config.yaml
model: "image classifier"
train_examples: 72500
crop_scale_min: 0.5
num_classes: 9
norm: "batchnorm"
avg_pool_shortcut: false
mixing: "cutmix"
batch_size: 384
lr_schedule: "wsd_sqrt"
decay_fraction: 0.3
weight_decay: 0.02
adamw_weight_decay_other_params: 0.05
Rows from block 2 of a small image classifier, named by matrix and row number. Rows with one number belong to one channel. Each number is 50 + 12 x the weight over its row's rms, rounded and kept within 0 to 99. All counts start at 0. After the name is the row's rms in percent of the matrix's.
After each channel's rows are labels from the 100 images, of 14848, where the channel reaches its highest value: "patch colour" is the nearest of a few named colours to the mean colour under the peak. Only what is clearly more common there than usual is listed. The data: Sentinel-2 satellite tiles (TerraMesh).
# convs0: first 3x3 conv, stride 2 (model.blocks.2.convs.0.weight, 192x96x3x3, each kernel summed), inputs 0-95
# convs1: second 3x3 conv (model.blocks.2.convs.1.weight, 192x192x3x3, transposed, each kernel summed), outputs 0-63

convs0.64 084:39 38 34 51 47 72 40 49 51 37 41 37 65 49 36 57 40 52 30 31 51 46 54 34 40 44 50 43 29 57 88 48 63 46 60 49 46 55 46 55 50 35 48 34 42 35 32 48 55 46 60 60 74 46 59 58 32 46 49 49 39 34 39 40 65 53 61 51 66 86 77 33 55 65 44 61 41 44 49 45 32 48 48 54 39 70 60 58 47 49 27 53 59 60 50 50
convs1.64 082:52 46 55 61 65 51 53 61 54 44 64 45 51 32 53 38 48 52 42 57 32 44 65 32 36 55 61 52 53 47 57 32 23 66 44 72 55 77 44 45 35 43 53 56 57 55 63 51 46 40 62 33 54 73 48 39 41 43 56 59 54 36 47 45
patch colour: black

convs0.79 105:58 52 47 41 64 44 48 52 45 46 53 57 41 57 44 66 48 43 45 36 59 39 37 51 40 53 48 15 56 58 42 43 44 73 39 32 40 47 56 38 63 43 51 47 04 56 42 27 65 55 27 39 54 49 57 61 32 57 39 55 48 43 60 52 65 31 52 45 41 45 58 65 52 51 50 35 32 42 76 49 59 46 43 43 64 61 40 68 41 78 38 47 42 48 56 34
convs1.79 094:48 41 54 43 52 32 27 32 38 59 32 46 56 41 50 48 63 50 42 47 58 63 58 40 28 53 32 45 59 46 55 75 55 62 47 29 77 34 45 70 52 77 18 69 58 54 36 34 47 40 41 48 37 27 51 33 37 38 28 59 46 46 48 35
patch colour: black

convs0.189 114:62 61 69 35 46 45 42 54 49 45 43 35 42 37 56 08 55 40 50 50 35 58 35 40 33 19 65 70 38 47 58 45 53 49 63 34 57 58 49 49 40 57 30 48 42 44 56 43 36 32 48 54 56 64 23 49 66 48 66 51 65 44 58 45 52 48 53 54 66 53 38 55 49 55 10 55 52 63 49 45 40 41 60 54 45 30 58 47 39 42 42 44 40 29 44 48
convs1.189 098:50 42 43 49 53 64 63 42 47 57 55 54 47 39 36 45 50 27 42 51 18 46 49 41 67 53 52 56 55 65 55 52 43 39 43 51 46 63 56 44 44 36 64 43 53 21 60 40 44 36 46 58 30 30 34 59 43 58 56 53 62 37 45 27
patch colour: brown

convs0.7 105:31 29 49 43 40 63 49 46 46 36 58 28 39 50 44 53 64 38 44 50 41 40 42 46 68 86 46 44 31 58 64 47 72 73 52 47 55 46 48 25 49 52 35 53 71 42 46 34 44 28 48 62 54 59 48 57 42 43 38 52 52 39 63 37 49 52 48 57 46 54 67 52 39 49 53 23 57 36 55 36 61 24 61 40 61 59 24 54 40 45 47 35 49 36 44 34
convs1.7 093:38 44 56 59 54 36 39 57 39 34 54 35 59 32 34 41 52 37 34 36 58 28 54 54 57 51 44 38 39 46 49 26 46 48 51 47 70 63 52 58 43 46 04 65 43 36 38 32 69 40 54 54 52 51 48 53 47 56 39 62 69 31 38 52
patch colour: brown

convs0.55 122:52 65 52 43 54 74 69 48 54 47 00 30 45 47 62 54 49 53 50 53 55 53 62 51 51 54 39 67 58 43 71 55 53 38 54 47 56 50 46 57 55 64 44 50 55 49 56 60 48 46 49 43 20 31 51 50 37 36 57 49 32 52 51 61 48 45 38 58 55 50 83 50 59 41 51 49 61 55 29 52 41 50 65 30 48 50 48 71 44 48 48 56 36 58 13 47
convs1.55 128:46 45 58 49 44 49 59 54 52 72 47 41 60 57 49 48 60 51 50 46 20 58 48 42 38 57 36 49 67 42 40 36 35 54 64 57 72 53 66 49 50 46 41 63 36 45 59 50 52 53 70 61 72 67 53 51 23 45 38 71 60 72 42 68
patch colour: brown

convs0.19 105:35 56 63 65 54 54 30 39 57 56 42 48 54 72 53 43 24 64 71 65 41 69 63 50 39 49 58 75 64 46 44 53 39 43 58 38 51 38 60 76 59 45 40 58 48 45 51 38 57 64 42 48 44 54 47 59 48 54 47 29 63 14 64 21 55 34 59 64 57 51 57 62 49 55 44 43 56 65 59 36 40 47 56 70 59 65 66 57 39 63 57 53 39 51 30 48
convs1.19 127:42 60 61 57 20 76 42 42 48 61 56 28 56 50 40 47 33 68 59 72 61 55 39 51 76 35 35 45 34 56 36 58 47 32 57 44 23 46 45 40 50 69 42 56 57 18 43 60 48 48 37 60 36 52 55 37 39 59 63 26 44 16 45 74
patch colour: brown

convs0.101 118:56 58 67 45 47 57 64 48 48 29 38 50 42 31 59 45 45 40 44 47 54 50 38 51 66 52 54 76 39 47 43 38 37 43 56 50 50 69 52 48 52 61 48 64 60 56 45 42 35 78 47 39 29 46 16 49 50 52 70 49 37 33 39 32 16 54 60 57 47 51 47 56 67 47 26 48 71 48 47 51 33 36 39 43 62 40 44 63 40 57 39 48 19 54 45 50
convs1.101 104:48 46 74 31 58 60 48 42 57 58 54 50 65 66 48 76 53 39 55 30 49 62 63 60 58 57 51 52 71 63 44 42 26 61 53 53 33 33 56 45 42 47 54 46 35 43 32 50 43 41 59 48 79 43 35 55 38 81 63 42 36 61 30 55
patch colour: brown

convs0.118 081:51 62 49 49 68 54 50 57 31 55 45 65 44 43 63 64 30 53 37 59 41 56 28 46 41 63 46 58 66 51 82 51 45 31 39 55 35 57 51 43 45 49 57 57 51 47 38 60 48 87 39 51 72 21 71 51 30 44 59 42 62 56 66 57 22 58 55 37 38 56 63 52 63 54 49 38 46 42 39 51 53 52 56 59 67 30 54 43 64 44 35 32 50 43 55 62
convs1.118 095:43 46 57 44 37 44 49 52 54 47 58 44 58 36 38 53 46 44 58 55 36 54 43 57 53 70 74 60 31 49 45 53 39 55 57 65 65 70 48 52 71 52 53 45 30 75 54 56 26 50 50 36 40 53 50 64 54 43 64 41 39 67 39 38
patch colour: black

convs0.86 065:48 39 52 49 52 33 59 60 71 44 70 50 62 67 58 52 45 52 81 42 51 60 39 55 40 36 58 53 75 67 41 18 52 47 50 33 40 47 44 53 27 57 43 24 72 59 62 47 49 38 55 65 42 60 50 74 48 59 48 34 46 52 42 40 62 60 42 51 54 63 33 60 56 41 66 45 53 38 70 46 32 58 61 48 53 41 46 41 63 41 38 61 68 42 26 51
convs1.86 094:55 59 49 59 49 59 67 36 51 31 40 50 40 56 46 39 49 69 39 43 57 74 46 35 71 47 43 51 44 60 77 55 52 48 36 50 55 37 66 41 49 40 55 60 40 47 48 54 50 24 23 72 37 38 57 49 34 49 56 49 63 39 50 64
patch colour: brown