Weights of a small image classifier: 24-pixel images, held-out accuracy 81%.
Rows from block 2 of a small image classifier, named by matrix and row number. Rows with one number belong to one channel. Each number is 500 + 50 x the weight over its row's rms, rounded and kept within 0 to 999. All counts start at 0. Numbers have three digits each. After the name is the row's rms in percent of the matrix's.
After each channel's rows are labels from the 100 images, of 14848, where the channel reaches its highest value: "patch colour" is the nearest of a few named colours to the mean colour under the peak; "strongest on" is what is common among them. Only what is clearly more common there than usual is listed. The data: Sentinel-2 satellite tiles (TerraMesh).
# convs0: first 3x3 conv, stride 2 (model.blocks.2.convs.0.weight, 192x96x3x3, each kernel summed), inputs 0-95
# convs1: second 3x3 conv (model.blocks.2.convs.1.weight, 192x192x3x3, transposed, each kernel summed), outputs 0-63

convs0.146 096:497453513670604547532517527482449488502489508667475438504501476529474488536365484511519494531462476550623559482494430496545432554512475463434468600588461500541477503437509540484480546452425487558497533445447505483465504514528465503504460496503476470492520557579426506492442458459459564423
convs1.146 106:651586549441508488376432468523521471557438478509501585533539406558473476474507459521482558489448526532493513506506485508471526478501563601504499464533519494519428530499442491549527474523406505
patch colour: black
strongest on: flooded vegetation

convs0.87 107:450471597458610510593463508468434583499437530515426626478467460445519436538575491454524561522482530516551471568531554462495487525517597482487506431482507495522446466492529364511513497511624474370516424478490498459425483512506492451466513496484455539561525448478540472474500614544533486452
convs1.87 116:403493496503446542551483538506545506489514530529539480472440422480486486472488516526488501497494464467517595585459512533450538502501351474585495472491512577433508482513471555545464531540583413
patch colour: brown
strongest on: flooded vegetation

convs0.110 071:495553487486473503525439490514468559501490541451519491525491446467434494544556560526485522553370407497469526467378484509435517450580518413536525651458514510592540606480568521437552575476602450543577486496488498514491495531502587509527428494513504564541548516448536493457540488497531491373
convs1.110 090:466525572549498469438467498342524448444455482462447465499491450535465598517544475466440460524436494486531501536596440481536502624490454452538474519485564411450580453474436509489513522491483619
patch colour: orange
strongest on: bare ground; main land cover: rangeland; main land cover: bare ground

convs0.84 119:468441479532386477504509523475506505506447561552440518496499543461674555483458528465447513444446511440652496462479436430461471444538564537486470476506533494501554537545635529477450499461454405544475585447461515545486417567463512559514483517546497527506492472498489467524584508451606518456
convs1.84 122:434445528394505496561492450461467418507466523430460576590438601479486497485481526505485541474484455421450586477576443476540605569433520447454514449477515550447566552400578535440424525405474588
patch colour: brown
strongest on: crops; built area; main land cover: crops

convs0.27 091:534480460549409451486508475510485479472472446446444446448656455641509505480519512554450525488484477476566385541581522483474539483506525480441434496486401440646480470546521490521534507415473498548626474465494505466531457541495458592484542509454551493512604484479528506520568506491451455509
convs1.27 103:520489504483472475537580408541588519541500408473505512521619520558395488469527585523417435467518523456466533472570521532508478459431518480473504529431519460551479415499456482488621532479525545
patch colour: brown
strongest on: crops; built area; main land cover: crops

convs0.1 116:474590548460504461422510560466468461443428424503528456451568512555468473514389477568487428484501489474490398388556502491463554441531595497496490418496475450440494589547517507498543542390526461509466511490541470437547510506628560511466529502561430494425512439549416498457509439500521415501
convs1.1 100:563546464545541417483494446482484520497557477510539425533548560522465555491438507516518434345484437456470539433477509532509538494468603495410492398432434447555447491530503503577530491564463520
patch colour: brown
strongest on: main land cover: rangeland

convs0.187 094:579446480495506509453539537482533550451536473439575464432514450446508481524450512482427388450514535529567440429542464373514488451525549489567549452533475526447474512526499542477517439485484532508443542586384491455563412489511500443484348503488470480558501497531553435494520397471608571496
convs1.187 089:424567504449576573532485449543546528595509438510482409489564502484447480542460412525486532453547441503592508407533509583447568545389451481452479493608467446473450444496583428408408420435434469
patch colour: pink
strongest on: crops; built area; main land cover: crops

convs0.116 090:464466476478486480594574523421450554475429509414411518518564513468416545546520574557536588490482500550526432485535487508401507517599518523363414543481454523483480544530497553473504587524478534500535447393539501532446501507582547511505442528548569550568516503491487462406551473521588465551
convs1.116 084:423544433434410557441487456408567450507595517530470531457492463530512489419492506554487464426584490626533563421422567584441545503511490446531463544499446550458445530510459446524518488550539617
patch colour: brown
strongest on: crops; built area; main land cover: crops

convs0.53 118:577553487525458605471558492506501613465530551453552417554528477507477485512604455514455474507459473534467416593439481512467491521491521509530455422474455415591520440545450659473473496535501578460465422585516471477530443524456503500516553472522390466533431537450472498474479458434575469479
convs1.53 125:414543465435512511442452470503478492564504578522417490466479479558465593445484563494484394545511535432494532474466488505518442469563485489456474573463530546612579481488595585523492461487531443
patch colour: pink
strongest on: crops; main land cover: crops

convs0.135 130:537520427570453466432522504499533540507473608540433552465522501484457568490502549436405576457477549496455507544436452565486476497443451465469437463526564492529562534530566528363549536468523492509517411533502533497546443500532437527489490402487593470533492466555505547620459519477463618398
convs1.135 127:423570484461503463569510484514515477495431495518568516541415533482532511392405504480534431482536470485497511468555495540557511518494517495459506461562523455451618428460492501481557573458479560
patch colour: black
strongest on: water; main land cover: water; flooded vegetation

convs0.40 123:533540489491437636533452545546468444525486513554456532452519495445516483488522438463541456546471493453494479462546425508476520442498404483462505414538449451476293508452510463445542511421490469421557469497538492412512622468547444517472492563530468496481511532520590523530437481489512394462
convs1.40 134:435478470550526460590437418511522444517515457456465506543528472534476485401517481466508484516511663443493479576469555445522458498521472506449512462431460470449469477534558466536465530441513481
patch colour: brown
strongest on: bare ground; flooded vegetation

convs0.138 114:520389459547513520513567521495503460529523463355482472392444473472511505580427412513525521505503530572521515461505478509448505487557441467422364491564423503519428350490456457502549451553501541518507567512520477526534488540576512578437466477480445484453515388517538501512533543563545468530
convs1.138 102:500418488468524484430554552575531432472499513458473486461461584532475506391476491536611382479472539585534513499451488366438451591515563552561469591542521529425490489523401471510402451507507543
patch colour: grey
strongest on: bare ground

convs0.150 092:480482394503460559460536496413478527475457446472569464587475446509568525523493459467560499520462509554498551529376456502577491490500497507558503438426553460517475490519489501501483475550436492484494558510482576603530518478486621455690457603534491503488441547407544528479491543530518565438
convs1.150 080:451507415469444551512509397515529499511497484413419511527511553514471405470536416514630590436498509576474469473648488472545461499545488611490504573464482475460598529459576532449464459397441570
patch colour: grey
strongest on: built area; crops; water; main land cover: crops

convs0.185 128:534448436462527558530551514619460527546500491515523506488488519417500494516427516455527471606548511561476472455407424537566495455391507522454551517487487574527570457473560481508498429361388498506543476552478513562470570452545469455457561499502497437594456434512514420457550465601515529512
convs1.185 106:524405516493530465476507450586451556578520554465538556502490392511513528408462457456541486521569438557473498545468539485465463503439473547521485521489505491441524542530541537531428512526511438
patch colour: grey
strongest on: snow or ice; main land cover: snow or ice

convs0.97 110:588535464519530535520475451548458417624526602519397453503522573519503493525461532427501514494448661592502534582542546521503422536413538447442476446591497550494505504537532538476477559556460491496492498557471422470447476452487484479519522530496469493521472471489450447584517592522563526401
convs1.97 113:452532430495540487490522441487479392469453424481596523504481476555505436354481502534493473445607621446534511478516489496576491525463500596515482537491479640522494548402546426405545506442512467
patch colour: grey
strongest on: water

convs0.156 120:501549466569477400495427490496457492505525444544537570469434599430512553497571424543561522562532535490514623530519548584488496469569442548544422457467536409538576517570431470500539542558546528504538462494560535525481555556448510541497395546552534512506526453585622502518531526448523456537
convs1.156 107:443475484496440574432448518473491435461447428513464422574512556532469542505510474537588508548555437432524553456472570493486518479503470483551550488477542452540501507485399418376464514494522579
patch colour: pink
strongest on: crops; main land cover: crops

convs0.107 070:478460476470518523524542498476514538489531518455593542463476549547548599477488467497609476446460533495445402462458555481472519490441516416513484504494522513464439439473469649516394592504522511472476570497543415512470474553493565479614586474468438578548554605439534462529576504523565456481
convs1.107 087:481452380496535539512502539512545516456451462501434515470552540438541539602477522474486505477392394534455552554451475534517570582570449485516491462565401505556490439506441468532509417481495443
patch colour: brown
strongest on: crops; built area

convs0.102 109:529472400465624454498534549510506533509487511456582490446536536448510465532543419395528474459543508469418496574488477473519616474442506460404588534426478520464520569438507486495427461464591537425522530527508480421461543455559462497519464459452376547468586478490570515486473473500534578450
convs1.102 110:450530583527527471473537500555451549537409538447466429514514453506469399442463442452467540479443373514503462535446471520464530481532497449476425561495527490520534562517645438439410566471491466
patch colour: grey
strongest on: snow or ice; main land cover: snow or ice

convs0.71 074:556505530424433528486455511461482437426465520507523574534479443406556580592441573453606505531543576527392457492526492446504528578490598537560511589460483565500525429546515479416403497524517512559507491449485416480461442438464517370495566497522563455517486541471509513505485473435474493512
convs1.71 085:550512449505468516466533571450520500445444478497508494487528449494547543423473576520485409505487473507485496507404556513447537512594467506396568506541478554499535459446517479399474506475539556
patch colour: brown
strongest on: crops; built area; main land cover: crops

convs0.161 108:537558507468501526489430548484471488531508568475487514548470492467420551523438511373566512515559490530527466429466486400520541490371500472532436446518411451540555524540517506483512448397473528473477455488556504505489444522383443339524537579498537510486459513338538528529499542510494481499
convs1.161 101:502524519405442463477431465541544496528389491417586554451469424470542493478542493488495530497576466480448499634483540527468528576509450466399444488451435570446469477415592446333445436456569521
patch colour: brown
strongest on: crops; built area; main land cover: crops

convs0.167 079:506547425486511581560508460528504459442545447414414547517506548480477458574369518480404473508402428450473450455509500487471504561438567473481487490434464502559545452500415475522482589457446461485488538482535503560518430505470482411476502537613481462507478482559570480382535518601452485434
convs1.167 086:469516392503652440524535525336523476565525511447471538568500444400477513483450459522536481463461485519479489479387454519448440512490522556440507569446536439511609452534354489453427526539488433
patch colour: black
strongest on: trees; main land cover: trees

convs0.111 080:649515497493485617477509509640412531562545527516509514455499586555448484480516435497444515528567556437538603521525480632505517478405565497533522455483498509568538541488536491484517506461529382519487410480435501481484464483476527464509506580462473513483434477571430530536549468423452528493
convs1.111 091:438405454567532493453448470468528522539390518499499549527540421480512430459492532505575453468589514431527474434587558399496554536355481494541523566456464503512564492459539560409502548540534467
patch colour: grey
strongest on: crops; built area; main land cover: crops

convs0.190 130:539474399494599555523422425571472506578543532559519447483436454516569503528423534496440434545482572499492504469584515500503576436464482393489455516524492470574609448446487498551414432441469534552578617471527534475465468517556559511488529505529541500538472478497537477457540488384495523584
convs1.190 117:456428578505525464538548480520567486555506482478529603450475460422435478411567484516548407482506453461433459632419558468586469499466576546427496450534504492531433529482605512410449448554394424
patch colour: grey
strongest on: snow or ice; main land cover: snow or ice

convs0.140 098:723454527478551497452511458514452465450477498633531542519547472513539447516468487457557477473536470520522370537535501490462507462415546493542511370549534441510460602439462491486495415548442485484501559520516494514467435495515471452495476466520486495528531391498475520448488401471538509527
convs1.140 087:361439554482395420392500419508487519523426486491505577479608475550460462486510557494417506504537488452564396590472521480532439533466516545424468490476483469532424549545586526500496469639412476
patch colour: grey
strongest on: main land cover: snow or ice