python train.py --model="image classifier" --targets=["main land cover"] --norm="batchnorm" --init="xavier_uniform" --residual_init="scaled_by_depth" --batch_size=384 --final_lr_fraction=0 --warmup_steps=650
Rows from block 5 of a small image classifier, named by matrix and row number. Rows with one number belong to one channel. Each number is 128 + 32 x the weight over its row's rms, rounded and kept within 0 to 255. All counts start at 0.
After each channel's rows are labels from the 100 images, of 14848, where the channel reaches its highest value: "peak on" is the class under the peak; "strongest on" is what is common among them. Only what is clearly more common there than usual is listed. The data: Sentinel-2 satellite tiles (TerraMesh).
# convs0: first 3x3 conv (model.blocks.5.convs.0.weight, 192x192x3x3, each kernel summed), inputs 0-47
# convs1: second 3x3 conv (model.blocks.5.convs.1.weight, 192x192x3x3, transposed, each kernel summed), outputs 0-47

convs0.96 [154 137 170 127  92  90  93 210 121 157 120 130  93 142 119 128 121 101 126  79 161 166 123 169 123 131 136 139  68 122 119  98 134 133  91 177 145  99 149 112 146  83 124 127  87 126  96 108]
convs1.96 [168 143  94 163 154 171 120 131  58 112  81  94 129 146 143 135 141 156 163 202 116 142  97 140  80 192 185 122 170  95 124  83  81  82 145  89 189 152 110 116 122 123 159 147 181 162 153 125]
peak on: rangeland
strongest on: water; flooded vegetation

convs0.137 [166 144  70 164 147 114 111 160 138  96 131 155 122 131 105 136 126  92  90  85 108 108 126  92 115 125 116 136  73 153 206  93 179  96  75  69 129 109 192  96  87  31 138  92 110 159  78 123]
convs1.137 [104 117 143 133 113 136 122 186 117 102 139 122 159 109 119 133 111 151 164 140 110 118 183 135 181 148 124 132 145 180 167 167 140 117 189 112 144  66 115 139 140 150 102  68 161 122 121 141]
peak on: trees
strongest on: trees; main land cover: trees; clouds

convs0.32 [188 170 110 147  61 116  57 135  61  79 130  75 141 114  97 138 124 137 176  61  81  94 165 147 121 109 100 125 133 158 111 122  77 108 138  92 137  73 100 130 175 117 131 117 134 150 130 116]
convs1.32 [126 152 131  99  51  92 149 156 204 181  89 120 144 104 127 154 141 133  86 191 149 153 116 120  77 115 160 111 192 119 119  50 125 103 148 115 164 123 108 134 136 133 151  99 111 101 158 146]
peak on: rangeland
strongest on: main land cover: rangeland

convs0.21 [138 128 157 173 117 109 180 138 111 192 101 172 109 133 150 176  83 146 143 137 102 141  76  88 102  74 119 140  66 145 124 159  67  87  83 153 107 109 157 116 132 104 138 153 124 167  96 129]
convs1.21 [172 122 179  89 149 139 146 112 127  42 115  75  94 145 140  67 165 121 123 220 125 122 141 161 131  58  92 116 118 172  88 132 165 105 165 149 119 131 145 119 136  69 121 155 107 150 174 159]
peak on: rangeland
strongest on: bare ground; main land cover: rangeland

convs0.72 [121 141 175 143 167 110 155 129 126 102 133 136 144 103 125 160  95 135 145  56 132 150 152 112 116  99  73 127 118 119 124 124  96  77 157 111 145 113 150 109 145 120 212 118 129  97 146  91]
convs1.72 [102 126 184  82 163 172 109 116  82 215 102 120 184 174 172 137 184 187  88 113 123 163  72 134 132 129 152 117 182 156 142 151 138 109 114 146 100 115 158  95  84 184 139 144 123 105  93 144]
peak on: water
strongest on: water; flooded vegetation

convs0.186 [ 50 122  74 116 150  92 142  89 120  90 143 155 149 106 113 203 122  84 153 100 131 123 139  85 161 173 168 104  93  87 112 114 125  72 143 105  92 160  87 151 111 101  84 136  99 156 109 135]
convs1.186 [120  95  81 129 152 138 131 135 103 110 101  98 132 179 110 111 121 147 197 158 114  85  98 168 122 114 130 158 192 119 122  99 147 149 148 159 156 100  81  87  96 135 120 177 148 108 127 105]
peak on: water
strongest on: water; flooded vegetation; clouds

convs0.141 [ 61 137 168 102 125 147 153 132 126 126  97 185  84 107 144 146 143 126 123 119  74 152 150  98 116 114 142 139 135 147 100  70 148 136  86 105 178 122 180 102  72 171 138  43 142 109 164 150]
convs1.141 [108 127  50 125 147 164 121 163 146 135 121  74 130 132 132 134 106  67 162 138 171  85  69  97 134 127 150 143 118 106  85 218 160 124 169 156 152 147 173 127  81 136 223  94 121 166 120 109]
peak on: rangeland; crops
strongest on: main land cover: rangeland; main land cover: crops

convs0.114 [123 163 136  79 121  97 122 171 151 109 129 161 122 114 122  68 158 116 118  84 160 121 153 124 147 159 173 177 195 105 109 127 131 172 102 100 179 147 127 115 144 115 120  95 160 175 109 105]
convs1.114 [147  66  67 151 181 127 145 160 156 124 140 122  76 149 121  78 152 134  72 159 125  98  74  91 134 122 158  96  55 151 135 110 139  93 149 141 118   7 116  84 142 101 152 157 115  69  97 121]
peak on: clouds
strongest on: clouds; main land cover: trees

convs0.188 [105 131 127 140 121 151 113  74  87 168 114 155 147 175 167 135 116 172 160  57 112  91 141 125 115 113 105 129  74  93 145 142 189  99 121 144 127 136 146 115  99 173 162  54 135 116 108 124]
convs1.188 [122 180 166 174 116 209 138 228 142 154 162 104 107 109 178 109  67 140 153 173 120 114  44 103 138 132 136 122 158 123 115 157 106  95 166 169 123 170 159 132 109 132 121 117 102 117 101 144]
peak on: crops
strongest on: built area; crops; main land cover: crops

convs0.15 [123 160 117 116 164 122 202 174 100 140 135 136 172 150 125  78  96 125 127 142 107 143 150  98 118 130 105 192 106 110 133 153 107  94 181 186 110 219 102 110 134  97 122  89 144 132 153 125]
convs1.15 [ 83 110  83 109 182 156 124 168 134  29  86 201  79 136 108 157 188 126 127  81 146 138 122 111 123 154 126 134 123 168 111 123 126 112 125 138 146 120 105 146 123  96  88 106  92 144  88 209]
peak on: crops
strongest on: crops; main land cover: crops; built area

convs0.66 [139 100 149 114 129 107 147 100 168 121 128  93 155 117 113 107 130 102 139  93  99  89 118  42 130 135 145  68 182  61 129  90  98  92 133 150 113 141  96 148  86 129 122 119 100 127  75 177]
convs1.66 [ 96 123  75 222 173 143 122  94 114  49 114 106 139 102 154 171 147 125 147 170 117 176  97 127 112 131 113 160 169 112 136  92 175  88 119 184 125 119 159 162 129 185 120 147 108 133 126 143]
peak on: clouds
strongest on: clouds

convs0.89 [132 165  68 155 139 145 147 145 109 174 168  61 106  98 144 195 184 153 114 112 159 112  92 141 101 167 106 112  96 196 124 110 125 101 133 150 126 156 117 121 125 107 117  72 152  62 119 143]
convs1.89 [128 177 110 157 146 126 140 186  73 190 169 174 149 147 107 125 182 129 118 160 110 151 185 141  87 171 140 125 141 111  77 217 138  93 144 112 132 107 128 134 123 137  65 144 133 102 104 120]
peak on: water
strongest on: water; flooded vegetation; main land cover: water

convs0.184 [146 137  93 134 100 124 135  96 167  90 121  70 144 105 171 107 119 169 116 116 114 136 162 126 126  90 111 124  57 135  83  87 101 146 112 102 138 185 155  86 145 130 101 143 126 156 105 156]
convs1.184 [162 123  81  94 143 149 134 123  49 184  93 110 161 145 100  94 122 183 190 165 137 116 119 177 102 135 103 127 191 135 116 124 122 120 129 118 135 136  89 148 115 153 154 155 129 114  82 159]
peak on: rangeland
strongest on: clouds

convs0.101 [155 153 140 137 109 194 155 115 143 206 124 128 131 163  80  94 143  38 121 191 118 137 118 111 154 151 136 122 163 140 115 127 131 130  82 134 164 146 126 147  96 121 110 128  58 122  85 112]
convs1.101 [146 109  97 120 208  93 139 104 135  27 123 151 107 103 143 159 106 183  90 163  90 131 121 115 155  82 110  93  77 191 140 144  84 117 146 130 112  74 121 134 154 167 135 123 166 120 174 117]
peak on: crops
strongest on: crops; main land cover: crops

convs0.129 [175  87 140 175 170 114 203 104 128  63 104  80 129  96 212 145  59 111  66 124 107 115 121  98  27 126 132 158 119 111 119  73 116 111  78 125 136  95 112 138  99  78 159 183 145 121  32 165]
convs1.129 [111 160  81 143 138 129 101 149 112  92 171 106  86  98 122 144  90  77 100 172 136 117 144 135 170 163 127 138 117  88 143 248  97 114 135 113 170 151 137 109 156 140 172 117 170 119 111 141]
peak on: trees
strongest on: trees; main land cover: trees; clouds

convs0.58 [146 179 130 111 167 184 110 124  70 104 128  73 163  79 106 139 137  90 140 118 147 147 125 116  57 142 121 133  78 116 111 172  52  86  76 148 164 134 137 136 123 126 126  99 152 120 144 160]
convs1.58 [164  89  76  74  59 132 135 135 149  79 178 181 166 168  98 141  87 146 113 178 131 191 157 154 145 125 109 135  83 130 153 205 109 175 153 164  84 109 137 145  80 115 176 128  99 138 127 143]
peak on: crops
strongest on: crops; main land cover: crops

convs0.50 [110 120 115 152 119 155  98 153 115 123 122  90 137 112 125 107 111 178 126 120 117 148 121 177  93 124 105 172 156 164  81 150 148 120 165 127 186 153 151 166 103 126 132 103  96 147 130 137]
convs1.50 [ 78 128 115 134 125  93 160 116  66 176 180 128 138 130 132 163 164 171 129  84 144 158  79 108 125  87  89 142 171  93 135 181 127 147 135  69 116 184  99 154  98 187 156 119 202 172 135 125]
peak on: water
strongest on: water; flooded vegetation

convs0.95 [102 141 144  90 139  72 104 137 182  78 112 121 181 127 127 156 117 113 171  85 142 179 124 208 148 107 144  42 159 155 178 159 133 102 116 131 156 101  99 120 137 135 169 102 131  97 108 186]
convs1.95 [120 109  95 112 114 124  94 234 121  89 113 157 148 138 128 190 167  93 129  76 154 224  88 186  87  96 137 156 141 134 183 115 119 148  98 145  61 145 119 119  95 137 142 167 130 100 196 140]
peak on: built area; crops
strongest on: built area; crops; main land cover: crops

convs0.77 [152 124 136 137 148  52 120 146 111 154 126 236 131  93 144 153 150 153  62 176 108 133 173 127 137 126 164  86  47  84 111  65 124  94 109 105 119 157 136 148 195 155 157 112 126 178 154  95]
convs1.77 [ 43 122 138 119 110 109 113 148 140 114 128  55  66 119 123 124 126  88 117 159 137  93 163  82  23 107 154 142 174 147 136  95 118 132  86 123 157 106 108 119  72  90 111 114 129  63 115 100]
peak on: water
strongest on: water; flooded vegetation

convs0.111 [127 152 190 197 115 100 169  88 128 188 131 137 113 190 168 142 113  83 114 103 139 127 107  94  86  76 128 103 159 136 102 111 170 160 111 160 146 109 167 140  69 131 129 136 129 110 131 135]
convs1.111 [135 117 143 115 128  85 128 140 165 116 176 140 145 161 153  63 150 132 108  62 125 133 199 131 135  94 102 161 121 142 138  73 140 108 152 168  59 101 114 143 138 110 102 179 122 141 137 119]
peak on: built area
strongest on: water; built area; main land cover: built area; flooded vegetation

convs0.63 [142 193 103  83 106 109 129 156 157  96 108 149 182 143 121 155  97  95 208  51  83  91 132 146 145 165  81  97 126 151 130 129 115  87 110 141  86  88 150 103 126 121  90 137  97 137  87 109]
convs1.63 [176 129 122 124 114 180 146 128 135 122 152 101 135 184 122 115  93 130 110 129 118  83 134 118  94 141 140 133 162 139 158   7 107 142 105 208 125 137 140 100 101 134 120 131 177 151  98 122]
peak on: built area
strongest on: built area; crops; main land cover: crops

convs0.62 [ 94 145 135 127  99 121 128 106 128 148  96 148 109 148 179 155 106 108 119 166 119 157 111 117 102  97 164 154  20  54 111 182 107  83 109 179  98  96 192  97 135 112 131 132 122 154  72 125]
convs1.62 [ 74  99 108 164 122 142 138 146 154  82 136 145  76 140 181  44 141 127 114 167 143 145 177 108 126 161 111 152 113 203 117 147 127 104 163 141 100 204 140  89 110 132 102 129  75 119 115 138]
peak on: crops
strongest on: crops; main land cover: crops; built area

convs0.45 [128 139  83 211 111  83 130  84  90 102  97 131 103 148 162  98 150 121 144 132 140 168  84 174 146 140 169 160 129  79 119 134 118 100 138 126 140 139 105 176  96  73 158  78 140 156  96  98]
convs1.45 [129 150 136 125 134 184 117  95 117 182 126  83 104 154 160 100 165 147 119  84 113  96 112 155 156 174 128  98 148 144 109 235 193 129 118  66  40 139 146 134  94 162 103 124 112 105 178 133]
peak on: built area
strongest on: built area; crops; water